From a checkpoint of a small autoregressive pixel model.
Model: 20-pixel images, layers 6, norm rmsnorm.
Rows from block 3 of a small autoregressive pixel model, named by matrix and row number. Rows with one number belong to one neuron. Each number is 50 + 10 x the weight over its row's rms, rounded and kept within 0 to 99. All counts start at 0.
Before each neuron's rows are labels from the 100 images, of 14976, where the neuron reaches its largest size: "strongest on" is what is common among them. Only what is clearly more common there than usual is listed. The data: capsule endoscopy frames (Kvasir-Capsule). In brackets: how many of the 100, against the usual share in percent.
# gate: MLP gate (model.blocks.3.mlp.gate.weight, 768x256), inputs 0-255
# fc1: MLP up (model.blocks.3.mlp.fc1.weight, 768x256), inputs 0-255
# fc2: MLP down (model.blocks.3.mlp.fc2.weight, 256x768, transposed), outputs 0-255

strongest on: finding: ulcer (51 vs 1.6)
gate.510:61 35 32 41 51 56 57 17 37 49 53 52 41 45 32 41 42 55 64 50 59 69 55 43 40 57 41 49 55 43 62 47 58 59 54 53 46 51 38 50 63 51 49 51 42 49 52 59 50 38 52 77 52 33 46 45 48 45 68 36 39 46 36 57 44 35 40 57 59 47 33 54 36 35 51 54 43 43 63 46 48 57 50 44 45 58 50 25 59 48 41 32 45 55 52 63 39 57 49 54 59 42 54 55 58 50 62 48 46 54 38 27 77 43 56 48 66 63 40 43 42 50 46 72 40 45 40 47 44 56 57 50 67 56 44 46 61 40 52 46 33 51 51 55 50 53 53 73 37 58 28 65 37 56 40 51 62 60 39 57 48 57 44 67 48 74 42 53 69 44 51 56 43 40 62 51 63 52 47 33 49 53 51 42 64 46 59 62 66 42 42 49 60 57 56 62 47 45 37 48 56 49 38 47 53 56 53 54 46 56 46 65 65 63 44 56 60 40 61 41 67 43 48 35 59 40 38 46 46 39 44 61 46 50 52 35 62 52 26 46 53 63 48 57 57 61 51 64 35 70 56 63 47 48 32 57
fc1.510:38 47 68 57 39 57 35 49 60 44 48 58 57 52 56 46 41 32 62 40 47 39 59 45 67 44 62 53 49 43 42 43 51 35 38 47 60 62 60 59 38 43 66 49 56 45 30 45 50 50 62 49 43 45 69 64 47 47 50 37 50 57 62 62 68 49 37 47 36 51 39 55 50 55 59 44 48 49 43 44 50 54 42 48 49 49 52 48 47 50 43 54 53 46 63 45 54 42 45 43 66 40 61 48 51 53 40 58 69 24 68 62 55 51 53 28 42 42 47 52 53 48 44 48 50 58 28 67 47 55 43 50 41 52 38 63 33 73 49 52 37 45 51 65 54 67 51 59 55 78 60 50 46 64 41 72 44 30 48 43 61 42 48 67 54 66 28 59 50 62 55 50 51 50 41 52 45 50 62 71 51 54 48 60 53 43 48 52 49 39 45 61 44 44 53 38 58 67 35 50 39 53 43 56 65 35 41 39 33 53 47 43 57 43 37 56 56 46 56 44 41 47 51 37 67 67 42 74 38 26 42 40 38 28 31 44 41 36 41 43 48 33 50 40 49 58 44 35 39 37 50 54 48 58 60 62
fc2.510:41 54 40 58 51 47 42 47 43 36 47 51 56 55 35 46 48 50 31 50 28 49 61 36 55 47 74 55 47 47 42 53 41 31 43 50 55 40 60 58 46 23 26 44 49 53 37 48 62 49 32 64 47 48 64 61 52 51 33 28 55 56 67 36 54 38 47 39 46 63 54 43 66 51 66 45 45 52 62 39 54 69 46 55 58 46 66 52 45 44 55 55 50 50 52 47 46 42 40 50 44 66 58 57 41 42 44 65 62 52 52 43 61 68 59 60 59 53 58 62 55 57 36 48 55 36 67 37 63 52 53 58 60 34 37 42 58 71 31 68 52 45 69 56 55 59 52 42 50 57 45 52 47 43 49 62 60 66 58 42 47 49 67 61 56 62 38 44 43 69 53 48 54 43 37 66 40 46 34 59 61 53 48 56 46 49 66 27 67 50 53 40 33 39 44 37 57 33 61 52 66 55 35 56 69 39 45 29 55 49 47 38 41 35 54 54 38 39 42 51 36 55 53 37 45 57 42 40 45 66 71 48 50 54 52 53 41 54 45 44 48 57 38 44 41 47 49 46 55 41 36 33 48 47 50 38

strongest on: finding: ileocecal valve (35 vs 8.8)
gate.11:47 72 49 54 54 57 35 50 64 39 43 28 52 40 58 59 48 56 60 39 55 54 40 47 41 50 41 35 67 53 40 30 38 43 71 45 45 48 38 49 47 56 36 46 36 53 49 42 55 50 66 40 40 53 38 46 40 55 61 51 59 62 24 57 33 46 52 46 46 32 69 50 51 49 58 54 58 42 52 43 38 42 52 26 47 60 48 44 55 32 54 57 22 51 74 50 40 43 33 42 32 52 39 45 52 54 41 18 57 47 57 64 44 42 47 45 61 62 49 53 63 58 57 81 57 45 46 63 36 62 57 60 50 43 48 53 66 41 31 53 51 55 44 55 30 44 50 44 60 45 48 60 55 50 62 66 43 47 40 42 46 42 60 49 37 46 63 32 62 59 61 52 53 43 49 52 53 54 42 52 31 71 55 42 54 60 41 45 56 53 42 44 45 66 54 41 59 53 54 46 63 48 45 36 46 51 38 53 49 48 45 42 38 42 53 61 71 63 52 39 41 56 44 46 45 69 51 38 45 51 53 33 50 46 45 54 53 75 58 51 53 41 70 62 45 49 43 45 55 67 57 52 58 65 49 45
fc1.11:42 54 57 33 45 50 69 37 31 43 34 53 47 60 53 54 56 42 56 49 53 38 67 43 48 63 43 47 33 45 40 43 33 46 49 59 35 56 64 76 57 44 42 31 41 43 67 48 50 36 33 57 50 39 55 61 58 25 63 45 48 47 46 42 48 67 69 49 35 49 44 48 58 48 60 62 46 47 54 38 59 43 46 34 43 54 45 57 32 49 40 47 47 71 37 41 55 64 46 47 54 58 45 38 46 44 55 37 47 42 44 51 61 38 48 42 50 45 62 48 24 58 42 54 38 50 41 66 45 49 51 49 56 64 39 59 49 47 56 39 62 38 52 60 39 52 59 35 53 51 53 50 42 57 43 64 51 34 61 63 49 40 40 42 42 47 61 51 53 67 41 57 46 34 61 59 51 45 49 36 41 48 46 56 47 43 53 41 49 46 33 36 48 64 52 40 36 69 43 68 39 44 33 30 50 59 44 48 49 49 56 53 47 60 79 49 41 65 43 36 63 60 34 58 36 52 57 46 33 66 41 51 39 66 68 54 52 41 71 44 39 69 56 55 57 30 51 42 51 62 52 53 53 49 48 54
fc2.11:48 45 54 54 53 68 43 46 50 57 59 57 49 36 63 50 28 48 45 45 35 56 46 58 59 53 67 40 51 50 43 48 37 52 56 48 57 47 54 29 52 55 48 56 41 60 51 53 64 59 47 51 44 54 28 20 53 57 48 56 38 67 58 49 42 50 62 55 54 28 44 47 62 53 58 54 44 67 43 57 43 50 41 50 51 27 43 57 55 43 48 50 52 51 33 56 59 42 50 60 68 56 35 43 62 48 52 62 73 41 50 44 68 28 37 48 42 61 35 49 54 38 47 43 38 54 59 58 43 37 56 56 49 41 50 56 43 52 49 62 34 56 44 57 65 44 44 57 58 58 63 56 47 52 44 45 43 52 35 60 34 43 36 59 63 24 36 46 40 62 31 47 62 56 57 46 56 50 57 44 53 59 43 45 50 49 33 60 72 62 36 45 50 41 34 46 48 59 63 44 60 44 54 36 70 21 23 56 49 42 53 53 39 59 48 42 47 61 54 37 50 41 59 33 50 44 61 39 58 56 63 71 55 55 47 47 52 43 46 60 77 43 45 40 52 32 64 55 52 47 53 39 46 64 31 56

strongest on: finding: ileocecal valve (38 vs 8.8)
gate.330:47 62 54 53 42 56 54 48 62 66 48 45 46 47 49 46 31 44 41 53 45 51 39 54 57 35 45 40 35 30 63 48 59 51 45 55 40 37 59 62 43 39 63 59 47 50 63 50 51 65 37 46 59 54 40 47 50 57 75 45 26 65 54 61 52 50 49 47 31 28 55 51 42 45 42 51 55 47 42 41 47 62 50 41 61 60 52 63 54 51 67 47 48 43 66 45 39 63 51 61 49 56 69 58 46 58 56 59 48 23 57 48 64 56 40 49 49 66 32 42 62 50 54 49 48 51 49 69 49 55 68 62 66 50 49 39 53 42 48 47 56 61 64 67 45 46 54 70 64 45 54 42 64 57 56 69 71 38 49 48 47 29 27 58 44 68 74 47 52 53 49 40 35 39 44 73 56 60 37 55 58 40 48 51 49 56 35 58 63 55 65 61 54 45 50 46 55 49 43 69 39 41 54 54 37 48 59 56 49 46 34 44 52 56 52 47 57 55 57 68 53 29 45 48 51 28 46 47 49 55 46 40 58 57 62 36 40 42 48 67 42 39 73 44 63 49 52 33 52 53 45 46 48 31 36 61
fc1.330:39 53 53 48 44 54 45 66 40 44 49 61 55 48 61 56 47 51 48 50 45 52 65 58 36 48 38 44 56 56 37 52 48 59 56 59 63 48 48 44 61 46 48 52 49 64 41 46 57 70 46 44 51 28 47 51 33 45 46 44 69 50 38 34 44 57 37 46 45 69 73 60 61 41 61 49 45 46 55 47 49 46 53 63 52 40 56 39 61 64 30 44 51 41 55 49 64 59 49 56 65 47 67 52 47 50 51 51 51 57 49 36 52 52 36 53 62 41 51 58 68 48 54 58 41 50 32 50 38 59 46 46 52 55 50 36 40 51 66 36 43 64 39 44 60 38 45 50 36 61 42 54 45 53 50 51 24 66 45 50 46 45 59 29 30 56 28 42 51 65 54 52 42 56 52 35 68 45 37 32 62 45 32 59 48 53 51 46 49 61 56 46 43 46 41 47 31 56 43 48 44 40 62 51 37 47 46 47 50 55 50 47 68 45 61 64 43 67 55 48 44 53 62 38 51 61 38 38 17 37 44 49 33 66 48 56 42 61 47 63 71 52 27 55 36 38 57 58 27 60 59 38 75 61 70 43
fc2.330:27 56 48 50 43 64 39 61 48 53 39 62 40 48 66 46 66 43 44 58 37 29 50 46 43 54 48 40 28 54 45 58 56 61 39 53 56 47 51 39 40 30 53 41 44 47 47 48 45 60 47 46 36 55 55 52 39 40 72 65 37 52 54 46 49 48 31 38 36 65 52 70 54 48 44 45 72 41 52 58 50 70 56 49 66 51 56 29 38 49 38 43 36 50 45 47 40 60 66 49 46 42 59 68 37 63 37 45 64 56 64 58 51 35 47 49 40 41 54 50 51 54 69 41 62 36 63 54 44 44 30 41 39 48 58 53 55 49 55 27 40 58 74 56 59 60 37 61 68 51 53 48 40 54 34 74 40 41 46 42 50 66 61 53 50 60 55 48 50 48 39 43 45 57 66 60 43 50 40 51 46 38 63 49 37 37 41 57 72 44 57 48 43 72 51 57 44 49 50 52 55 38 49 50 45 52 67 58 45 42 44 56 34 53 48 53 52 43 33 44 41 51 49 60 51 38 46 51 51 56 60 37 64 41 44 66 40 58 37 43 45 38 48 40 68 48 46 53 58 59 47 46 19 46 52 43

strongest on: finding: ulcer (25 vs 1.6)
gate.671:50 52 49 29 43 38 38 44 53 64 43 43 54 58 48 65 72 51 51 45 51 64 49 56 54 40 56 65 47 51 37 46 56 55 30 61 53 60 56 55 60 48 52 39 56 42 39 61 65 56 50 37 49 47 52 47 50 50 73 42 44 37 60 36 65 46 58 36 42 29 71 51 72 67 57 48 53 43 41 60 51 61 63 66 54 46 52 58 45 65 52 66 47 62 51 60 51 61 44 68 45 41 69 51 53 42 58 44 56 50 50 53 53 50 47 51 58 55 61 38 46 64 49 35 41 59 40 53 26 34 30 48 57 42 47 58 67 58 42 43 69 42 41 45 52 54 51 55 38 62 44 44 59 40 34 50 62 54 41 50 49 29 53 55 54 37 58 60 43 42 55 23 48 53 53 68 33 42 55 60 41 37 45 51 33 55 46 57 43 52 57 65 56 42 42 39 60 46 72 50 47 46 51 55 51 39 41 36 55 57 67 56 56 49 52 61 34 28 44 48 21 47 40 58 51 46 35 48 61 54 63 24 44 40 58 45 67 53 57 48 47 49 52 58 45 52 42 56 56 37 58 49 39 52 76 37
fc1.671:62 53 44 50 60 37 71 55 47 62 47 63 44 62 43 54 49 62 45 56 37 54 36 60 51 61 57 41 48 38 55 26 53 55 49 44 55 53 63 48 41 56 62 58 39 54 72 73 64 34 50 53 46 65 59 57 56 40 51 69 44 35 46 54 49 41 45 38 45 41 46 43 62 46 49 68 51 35 53 44 45 48 39 51 55 49 49 47 55 32 42 45 63 54 47 44 51 48 47 54 48 53 40 52 70 62 58 46 59 52 14 59 53 59 55 53 42 46 56 50 53 42 60 63 49 61 67 42 57 25 56 49 58 41 41 46 47 59 74 30 46 37 43 60 56 49 51 69 41 60 43 49 29 43 49 41 70 34 63 48 56 50 37 57 55 61 55 51 55 45 59 52 53 44 50 35 55 41 29 55 46 46 58 60 56 57 48 29 49 43 54 45 69 47 56 63 46 65 53 48 45 60 38 40 51 53 49 30 43 49 57 42 57 46 42 49 56 43 37 55 33 80 45 45 52 36 53 45 61 43 48 38 54 52 54 73 52 59 67 32 76 54 54 61 45 53 66 54 42 73 52 43 50 45 56 44
fc2.671:51 39 53 39 50 37 42 52 44 58 48 50 50 44 49 43 49 36 40 52 27 62 50 51 41 54 47 50 54 69 51 63 57 41 58 39 27 56 60 70 60 41 31 55 41 43 42 64 43 70 64 62 56 39 53 54 52 57 75 67 60 62 63 35 56 48 58 50 54 59 55 53 45 51 42 30 42 45 50 52 32 54 39 41 63 61 42 64 51 49 61 45 41 50 60 44 42 47 60 31 51 60 39 68 51 71 45 38 50 51 56 30 37 59 57 46 50 55 48 73 63 53 49 35 45 44 64 59 48 51 59 64 60 58 57 54 54 52 52 58 65 54 48 48 33 54 44 43 57 46 39 44 55 54 58 51 50 64 53 63 23 55 80 48 60 77 59 52 62 36 34 48 36 41 37 58 58 46 35 54 56 51 51 54 45 60 54 55 38 51 46 57 45 48 69 51 39 47 31 44 60 59 59 29 57 69 42 37 52 42 44 48 41 53 56 50 36 39 44 37 55 42 55 54 37 38 40 64 30 56 43 57 51 52 62 50 28 46 41 61 50 55 47 56 53 61 46 52 42 54 54 56 40 70 40 48

strongest on: finding: ulcer (31 vs 1.6)
gate.438:51 57 39 54 48 50 64 57 39 43 64 45 48 43 55 55 54 57 31 62 34 53 52 44 45 48 38 61 41 62 63 61 60 30 54 47 51 52 47 62 48 53 30 51 57 56 24 44 67 57 47 66 55 72 62 53 52 51 64 48 59 47 50 56 44 51 59 56 39 48 32 59 40 38 69 47 57 60 51 50 51 63 42 44 46 68 55 50 46 30 40 49 35 43 31 51 62 48 61 44 47 27 47 50 41 44 32 48 59 66 52 53 64 51 37 58 49 28 34 56 56 53 63 44 62 50 48 56 61 67 40 47 72 51 76 40 57 42 44 49 56 56 57 69 46 50 40 50 34 52 48 63 59 43 49 54 68 64 43 35 47 73 52 45 56 44 51 36 41 70 65 34 64 45 41 52 34 45 57 52 33 51 52 57 56 28 56 43 55 59 46 74 54 44 48 50 47 41 52 44 61 61 54 56 42 37 37 49 55 46 53 38 39 71 63 42 52 54 53 45 41 32 32 63 32 58 41 51 53 35 47 44 48 43 49 46 38 48 30 45 38 51 57 47 54 62 40 47 51 41 40 51 60 47 56 48
fc1.438:45 42 49 50 33 58 45 42 43 54 62 49 42 67 70 47 39 61 60 51 58 67 37 58 62 56 51 51 67 58 33 37 46 40 49 32 38 35 54 61 67 64 53 60 49 39 37 62 57 60 55 63 44 53 34 55 42 46 48 55 65 58 48 33 53 48 45 26 54 33 62 47 50 44 52 63 38 51 49 36 65 11 52 54 56 56 49 55 59 52 54 52 55 65 47 34 46 68 42 63 42 36 38 36 68 35 61 40 43 44 53 49 51 46 42 50 71 48 45 40 43 43 56 50 57 45 58 43 55 36 52 36 29 54 53 58 66 55 46 41 52 47 27 51 44 52 40 36 61 44 46 49 53 41 51 63 37 40 41 75 55 69 36 39 53 51 45 57 71 48 48 45 75 31 66 53 53 40 55 38 62 49 53 41 39 60 71 32 36 54 60 52 44 45 51 51 49 53 44 41 42 40 45 53 63 38 57 53 61 37 49 49 52 50 47 61 38 50 58 57 49 43 57 36 49 49 37 47 54 64 41 42 47 39 68 68 55 53 43 53 51 42 39 51 39 55 58 49 48 47 45 50 45 37 44 58
fc2.438:54 49 41 45 47 43 63 42 50 45 46 67 66 40 49 43 52 65 36 66 41 63 48 41 55 33 64 39 40 69 44 53 41 39 36 62 37 66 49 41 49 60 53 56 59 35 61 21 48 61 48 42 49 43 44 37 43 43 57 54 52 51 28 59 51 53 48 42 42 67 54 45 57 39 72 48 56 57 69 57 58 53 53 60 41 60 44 41 59 45 60 60 48 36 43 60 56 57 62 30 62 31 47 51 46 30 40 58 47 41 53 49 58 42 33 54 62 43 36 52 34 70 52 61 54 52 43 50 54 57 39 51 40 53 58 50 39 58 43 59 50 61 49 44 47 55 63 40 53 45 65 46 52 64 39 57 29 47 63 32 47 42 41 37 40 53 48 46 63 42 41 52 43 46 58 45 50 59 46 46 51 46 48 60 59 42 66 52 55 37 38 61 44 46 69 46 62 54 55 66 35 46 39 54 42 45 65 52 49 75 47 33 56 54 44 56 38 39 63 69 45 51 56 53 49 40 51 51 41 65 38 41 52 42 19 45 42 47 56 37 65 58 35 32 49 45 78 61 40 57 54 36 46 43 46 56

strongest on: finding: ulcer (27 vs 1.6)
gate.720:50 57 51 46 61 59 41 52 47 46 59 57 53 51 57 70 41 34 54 53 50 49 45 58 46 25 60 55 49 65 54 42 38 56 47 43 65 50 46 66 66 63 55 44 47 46 59 58 58 58 50 28 33 46 51 51 51 47 57 46 64 27 50 74 55 46 44 67 63 60 51 57 51 34 57 49 54 52 47 33 55 49 51 43 51 64 52 37 53 50 49 69 34 57 36 61 38 55 57 46 55 69 52 47 42 33 50 35 40 60 43 42 41 39 58 52 50 57 42 41 42 48 34 67 55 44 54 60 48 74 63 45 53 42 43 50 51 51 52 44 49 63 65 52 39 53 64 54 42 38 61 41 53 45 55 56 75 62 57 38 49 34 44 77 60 43 40 34 49 27 57 42 55 73 41 63 42 38 53 55 70 48 33 47 66 54 48 39 62 63 50 32 45 64 42 50 57 52 47 64 51 55 47 48 49 40 46 51 52 43 42 60 49 50 43 69 30 51 41 65 55 42 47 36 26 32 45 32 70 48 41 56 41 48 45 49 38 51 52 38 61 62 41 47 50 50 61 64 51 58 51 38 47 45 46 35
fc1.720:43 61 60 69 39 43 64 52 47 48 64 48 51 51 54 65 46 63 57 69 50 56 58 59 66 43 59 58 59 48 52 45 35 68 67 55 46 48 43 51 34 48 35 60 57 71 39 58 60 62 52 55 37 46 50 47 30 52 56 57 42 40 58 36 48 56 43 46 39 44 61 62 47 48 42 27 47 43 46 29 43 48 36 60 48 62 62 51 35 60 35 63 47 43 55 55 45 42 25 51 62 40 50 57 47 64 45 58 45 51 52 59 61 49 48 43 51 52 69 55 60 55 51 37 37 36 36 39 54 62 57 52 50 55 48 38 49 47 56 65 50 49 63 48 41 60 64 52 60 53 51 48 59 66 43 44 51 31 61 60 45 61 59 48 55 41 59 51 46 61 54 51 47 44 74 61 49 52 35 45 45 71 30 70 69 52 58 45 46 68 44 44 56 55 47 49 43 56 39 54 42 49 60 49 53 55 35 56 39 60 52 25 42 51 68 46 36 60 62 40 37 49 27 65 49 52 73 56 61 49 39 62 74 55 47 48 65 44 56 59 47 69 60 46 49 68 69 37 60 32 57 52 50 46 49 53
fc2.720:53 51 46 45 52 73 59 41 43 45 53 61 33 64 55 53 39 38 53 58 57 57 54 62 50 64 36 65 61 62 53 47 60 34 54 40 50 46 45 53 47 35 53 43 31 49 41 55 45 43 42 42 48 43 48 70 46 63 51 50 49 56 62 58 49 49 41 58 50 47 42 45 28 45 31 43 52 44 36 48 68 35 60 46 56 41 50 51 50 54 49 46 49 59 57 67 40 43 30 40 44 50 37 71 67 52 61 42 60 36 51 25 39 28 43 44 49 55 68 50 44 66 43 57 60 42 61 50 48 46 67 39 58 55 47 29 51 44 60 50 54 50 41 50 68 50 62 50 55 52 35 43 76 63 55 67 60 64 49 38 42 41 45 59 39 49 62 64 52 44 55 45 32 36 46 54 51 37 33 37 86 42 62 58 52 50 58 60 52 56 51 51 46 47 45 54 51 34 65 52 60 48 51 57 58 43 43 57 38 55 66 60 59 54 51 59 64 47 56 35 44 62 53 60 40 33 55 62 42 50 52 42 46 71 42 37 34 48 51 24 38 60 55 35 63 45 42 51 67 57 53 44 48 54 57 48

strongest on: finding: ulcer (41 vs 1.6); finding: reduced mucosal view (38 vs 6.2)
gate.117:53 50 55 42 38 54 55 49 38 66 53 69 40 54 45 48 55 56 45 63 52 49 62 32 43 49 53 41 52 41 57 67 68 41 58 52 39 55 46 51 47 60 41 37 54 40 43 33 61 47 58 28 54 44 56 44 57 47 73 42 52 52 35 60 48 50 49 48 35 59 46 32 59 76 52 57 39 64 43 55 58 31 60 49 52 52 43 43 62 44 52 44 33 38 34 42 41 54 53 25 56 49 52 39 54 74 46 53 49 64 53 44 69 54 42 57 46 56 53 58 28 35 33 47 58 43 51 47 25 30 41 40 60 48 55 43 30 34 67 39 52 48 73 51 61 50 53 62 44 61 45 36 49 48 72 37 55 50 48 38 32 56 46 59 52 54 43 51 40 51 38 56 58 46 41 53 41 45 49 63 37 39 44 44 58 60 43 60 37 66 54 45 58 54 55 31 38 56 44 48 58 54 44 36 50 59 51 57 42 52 45 49 45 31 51 54 46 50 47 49 47 36 35 32 44 65 55 53 49 32 47 69 46 39 61 63 38 46 37 70 53 54 52 40 55 37 66 47 51 70 46 59 51 57 41 34
fc1.117:67 49 38 64 54 58 55 52 45 57 39 53 40 48 55 57 53 62 68 58 39 52 55 39 40 58 57 41 46 42 53 51 35 39 54 60 65 81 55 51 71 52 61 37 64 32 49 43 71 52 55 57 32 39 33 55 50 57 59 43 44 46 61 46 50 49 46 50 43 44 47 45 50 44 40 75 41 33 66 66 46 44 64 46 63 54 35 47 46 67 51 53 62 70 54 61 58 53 61 62 56 45 62 52 52 52 32 50 48 55 45 48 51 43 69 44 57 47 56 61 40 55 54 56 47 54 44 48 50 31 59 38 35 48 40 47 69 58 54 47 48 36 37 52 54 52 36 60 42 56 47 56 35 24 60 52 41 47 44 37 44 55 47 56 36 63 56 51 51 72 55 35 47 34 62 47 33 32 60 63 66 51 51 40 56 68 44 53 43 65 46 51 66 48 53 55 38 49 64 49 45 51 47 38 56 35 55 44 41 51 47 55 56 44 55 57 30 47 63 41 51 66 49 44 58 54 55 59 53 25 37 49 53 30 52 42 48 47 50 49 49 73 46 28 55 27 62 55 61 60 40 42 48 65 45 52
fc2.117:47 53 53 39 61 43 23 59 48 40 52 61 53 63 72 48 57 46 39 51 47 47 59 53 46 33 40 52 44 55 52 50 61 56 40 45 52 44 48 59 59 70 50 58 38 48 63 39 60 38 38 44 45 55 68 60 64 61 34 47 31 44 43 43 50 67 43 63 60 81 46 43 47 60 65 44 54 53 43 43 43 53 61 50 40 47 56 55 58 43 58 22 49 57 47 56 43 55 46 58 67 59 45 32 58 60 61 51 39 36 46 55 40 45 57 36 49 45 52 60 45 61 54 40 39 72 50 50 34 54 39 63 64 57 49 56 54 35 51 52 52 53 62 42 38 40 69 46 44 52 65 52 26 46 50 37 47 32 57 41 55 48 51 59 51 45 44 52 42 50 47 56 60 47 54 48 53 53 69 63 45 44 36 62 55 49 66 52 48 48 33 72 51 30 49 43 58 60 54 59 36 48 49 55 39 57 62 49 57 53 42 45 52 40 42 66 50 84 27 60 54 42 44 58 50 57 44 64 30 56 56 44 25 63 53 56 40 42 57 58 47 49 38 51 61 52 65 58 42 48 72 51 60 54 50 33

strongest on: finding: ileocecal valve (25 vs 8.8)
gate.372:48 65 53 55 34 46 69 50 49 60 43 46 63 52 56 41 67 53 41 44 52 53 55 53 55 46 27 59 47 59 59 53 49 52 58 33 34 70 45 46 54 49 61 39 42 50 53 42 51 44 61 44 49 51 70 76 36 71 51 39 52 40 40 66 42 43 39 33 40 38 47 37 39 57 37 70 65 70 47 57 38 46 52 35 60 59 47 38 52 59 37 41 56 71 43 51 42 41 44 58 48 67 55 55 52 57 46 37 53 35 39 43 47 52 48 58 47 42 49 73 55 60 50 55 55 59 39 71 48 34 63 54 33 48 34 48 37 57 60 52 48 43 42 52 29 63 44 54 44 48 65 43 41 44 49 60 42 60 68 46 69 67 44 43 46 39 43 45 41 58 61 52 51 48 39 61 33 60 60 52 56 67 46 58 53 44 47 63 62 68 31 53 44 61 58 43 55 57 69 71 52 66 35 40 50 49 49 51 58 60 40 41 53 42 47 54 53 60 32 34 42 62 69 57 66 57 50 59 56 44 55 51 56 47 54 51 43 42 48 45 41 45 74 57 38 38 54 43 56 46 69 51 47 52 49 47
fc1.372:68 55 51 52 24 37 54 52 36 50 59 53 48 47 55 40 52 39 31 56 72 49 49 39 51 65 61 64 37 56 43 45 41 62 63 49 39 51 37 48 57 46 39 52 50 78 37 35 70 50 47 47 35 61 54 63 44 76 53 43 53 46 77 50 53 46 50 36 50 60 50 52 42 56 46 55 61 50 36 48 47 64 45 54 56 54 41 53 33 46 33 59 44 52 40 78 43 42 38 61 47 44 55 51 56 73 46 49 41 64 28 69 58 56 54 61 61 51 62 68 40 34 49 54 49 19 53 50 63 38 57 49 38 51 49 32 38 43 47 40 34 44 52 50 51 45 47 44 40 44 58 48 36 58 48 40 51 57 43 65 50 55 46 52 55 40 49 27 66 60 51 56 56 49 43 66 55 34 60 51 45 56 52 60 60 47 46 74 40 59 56 55 65 52 53 51 53 49 44 45 62 40 47 48 46 47 44 56 57 50 48 47 38 55 53 59 64 57 59 52 47 51 52 46 30 57 43 41 33 43 52 45 41 37 46 57 65 36 32 61 35 39 52 57 67 51 61 46 39 54 65 64 47 49 57 40
fc2.372:46 50 55 59 53 46 54 63 49 66 38 50 49 22 53 47 52 26 61 58 54 41 57 65 40 43 42 53 42 69 48 43 48 57 42 51 33 40 45 58 51 53 55 50 46 68 34 47 55 61 64 53 30 50 70 37 44 48 46 51 59 56 52 52 54 49 38 64 36 52 58 60 57 61 59 38 58 61 41 69 49 43 58 42 30 60 62 45 48 51 41 42 60 33 57 45 68 34 51 58 43 47 45 53 53 38 45 55 52 45 60 54 56 37 51 46 46 50 48 42 57 42 52 60 37 57 38 47 47 57 53 59 73 63 50 51 77 39 49 47 64 41 56 73 48 54 44 56 44 43 48 37 55 38 65 44 79 38 73 35 57 69 57 37 53 42 37 62 56 36 46 17 60 45 43 45 53 54 50 53 55 44 51 47 61 34 50 57 45 58 50 41 37 33 71 55 48 39 39 66 57 61 68 40 58 46 50 49 58 54 65 55 56 50 61 57 37 49 66 47 44 58 47 55 47 52 48 49 47 77 54 59 47 44 66 52 39 41 49 47 55 41 60 67 51 47 58 54 66 52 61 36 48 55 53 33

strongest on: finding: ileocecal valve (32 vs 8.8)
gate.359:46 45 36 61 42 56 55 36 41 62 49 43 71 32 37 44 50 30 47 56 51 58 42 40 61 50 50 48 41 47 45 44 37 71 61 41 55 39 55 43 59 60 49 40 46 43 44 50 48 29 60 64 41 56 52 48 50 55 56 59 43 41 55 50 39 44 46 61 54 54 39 34 63 51 47 51 49 38 48 70 60 61 49 49 37 49 39 43 62 53 49 43 43 49 33 39 49 42 58 43 53 39 41 44 64 43 65 54 53 56 50 40 51 51 56 67 49 66 38 41 40 49 46 45 66 49 47 51 58 45 61 59 68 67 50 46 48 42 49 45 49 41 53 51 60 41 70 28 61 46 66 52 44 51 61 73 57 44 42 53 46 49 47 48 38 38 34 59 33 51 53 54 60 53 40 53 31 54 54 40 23 43 49 63 29 32 50 35 70 50 54 63 63 33 60 39 57 50 37 53 45 30 60 79 47 56 53 55 60 55 56 48 67 55 67 51 55 50 69 42 54 49 40 35 51 56 65 74 54 49 55 44 61 50 68 65 45 49 43 55 49 47 55 52 30 38 44 30 62 56 51 53 41 27 56 38
fc1.359:58 56 41 38 48 36 48 40 32 59 64 36 59 51 55 41 68 45 47 44 54 71 42 55 47 58 50 56 47 55 47 34 44 63 53 56 53 69 63 38 68 70 42 44 43 43 58 30 57 47 56 63 38 49 47 51 54 56 48 22 47 50 59 53 35 47 48 65 56 38 50 51 48 43 46 43 48 51 44 40 69 51 46 51 34 41 46 47 39 50 41 35 48 44 61 45 30 46 43 47 48 53 64 34 48 62 55 67 45 51 69 41 58 45 49 59 27 57 42 51 51 48 64 45 51 38 36 44 47 36 38 36 55 42 53 45 50 56 62 47 34 58 61 46 45 60 59 58 41 49 62 44 46 54 49 30 79 43 53 53 29 48 58 54 47 40 54 47 47 48 46 46 45 51 51 57 54 49 60 67 30 67 70 61 58 64 38 49 32 52 38 64 52 50 54 40 47 32 59 51 64 56 65 65 56 60 44 64 53 48 69 54 47 52 62 38 44 49 50 45 50 56 46 59 64 51 47 64 52 68 55 60 47 64 48 47 51 78 58 47 43 50 41 51 28 46 21 58 42 43 47 31 49 69 49 45
fc2.359:42 58 70 55 44 52 48 47 60 70 34 44 39 53 42 56 56 41 54 55 46 47 53 55 46 38 49 60 58 47 35 37 60 39 35 45 61 37 52 49 52 53 48 48 60 52 62 54 67 62 45 43 42 32 49 38 49 44 61 46 43 33 58 61 63 62 53 49 54 60 33 62 52 49 45 59 58 53 53 50 34 24 48 59 49 39 39 49 60 40 40 53 40 47 67 39 33 37 66 53 64 53 44 49 65 56 47 38 64 69 34 44 46 40 48 51 48 39 45 58 33 33 60 45 38 36 53 59 51 68 41 49 48 44 56 30 34 53 52 46 48 51 62 51 58 45 40 62 38 45 50 51 45 44 43 27 48 27 47 60 62 32 45 64 41 41 49 57 52 48 56 74 60 49 52 54 46 56 58 46 59 49 51 32 69 49 31 53 44 56 68 46 51 49 29 47 58 40 45 41 60 44 56 51 30 55 44 36 51 50 44 58 31 31 35 55 63 42 48 64 41 46 49 44 53 34 42 37 48 48 46 51 40 39 50 43 61 36 59 44 53 65 61 48 43 59 43 46 69 62 52 34 53 39 68 78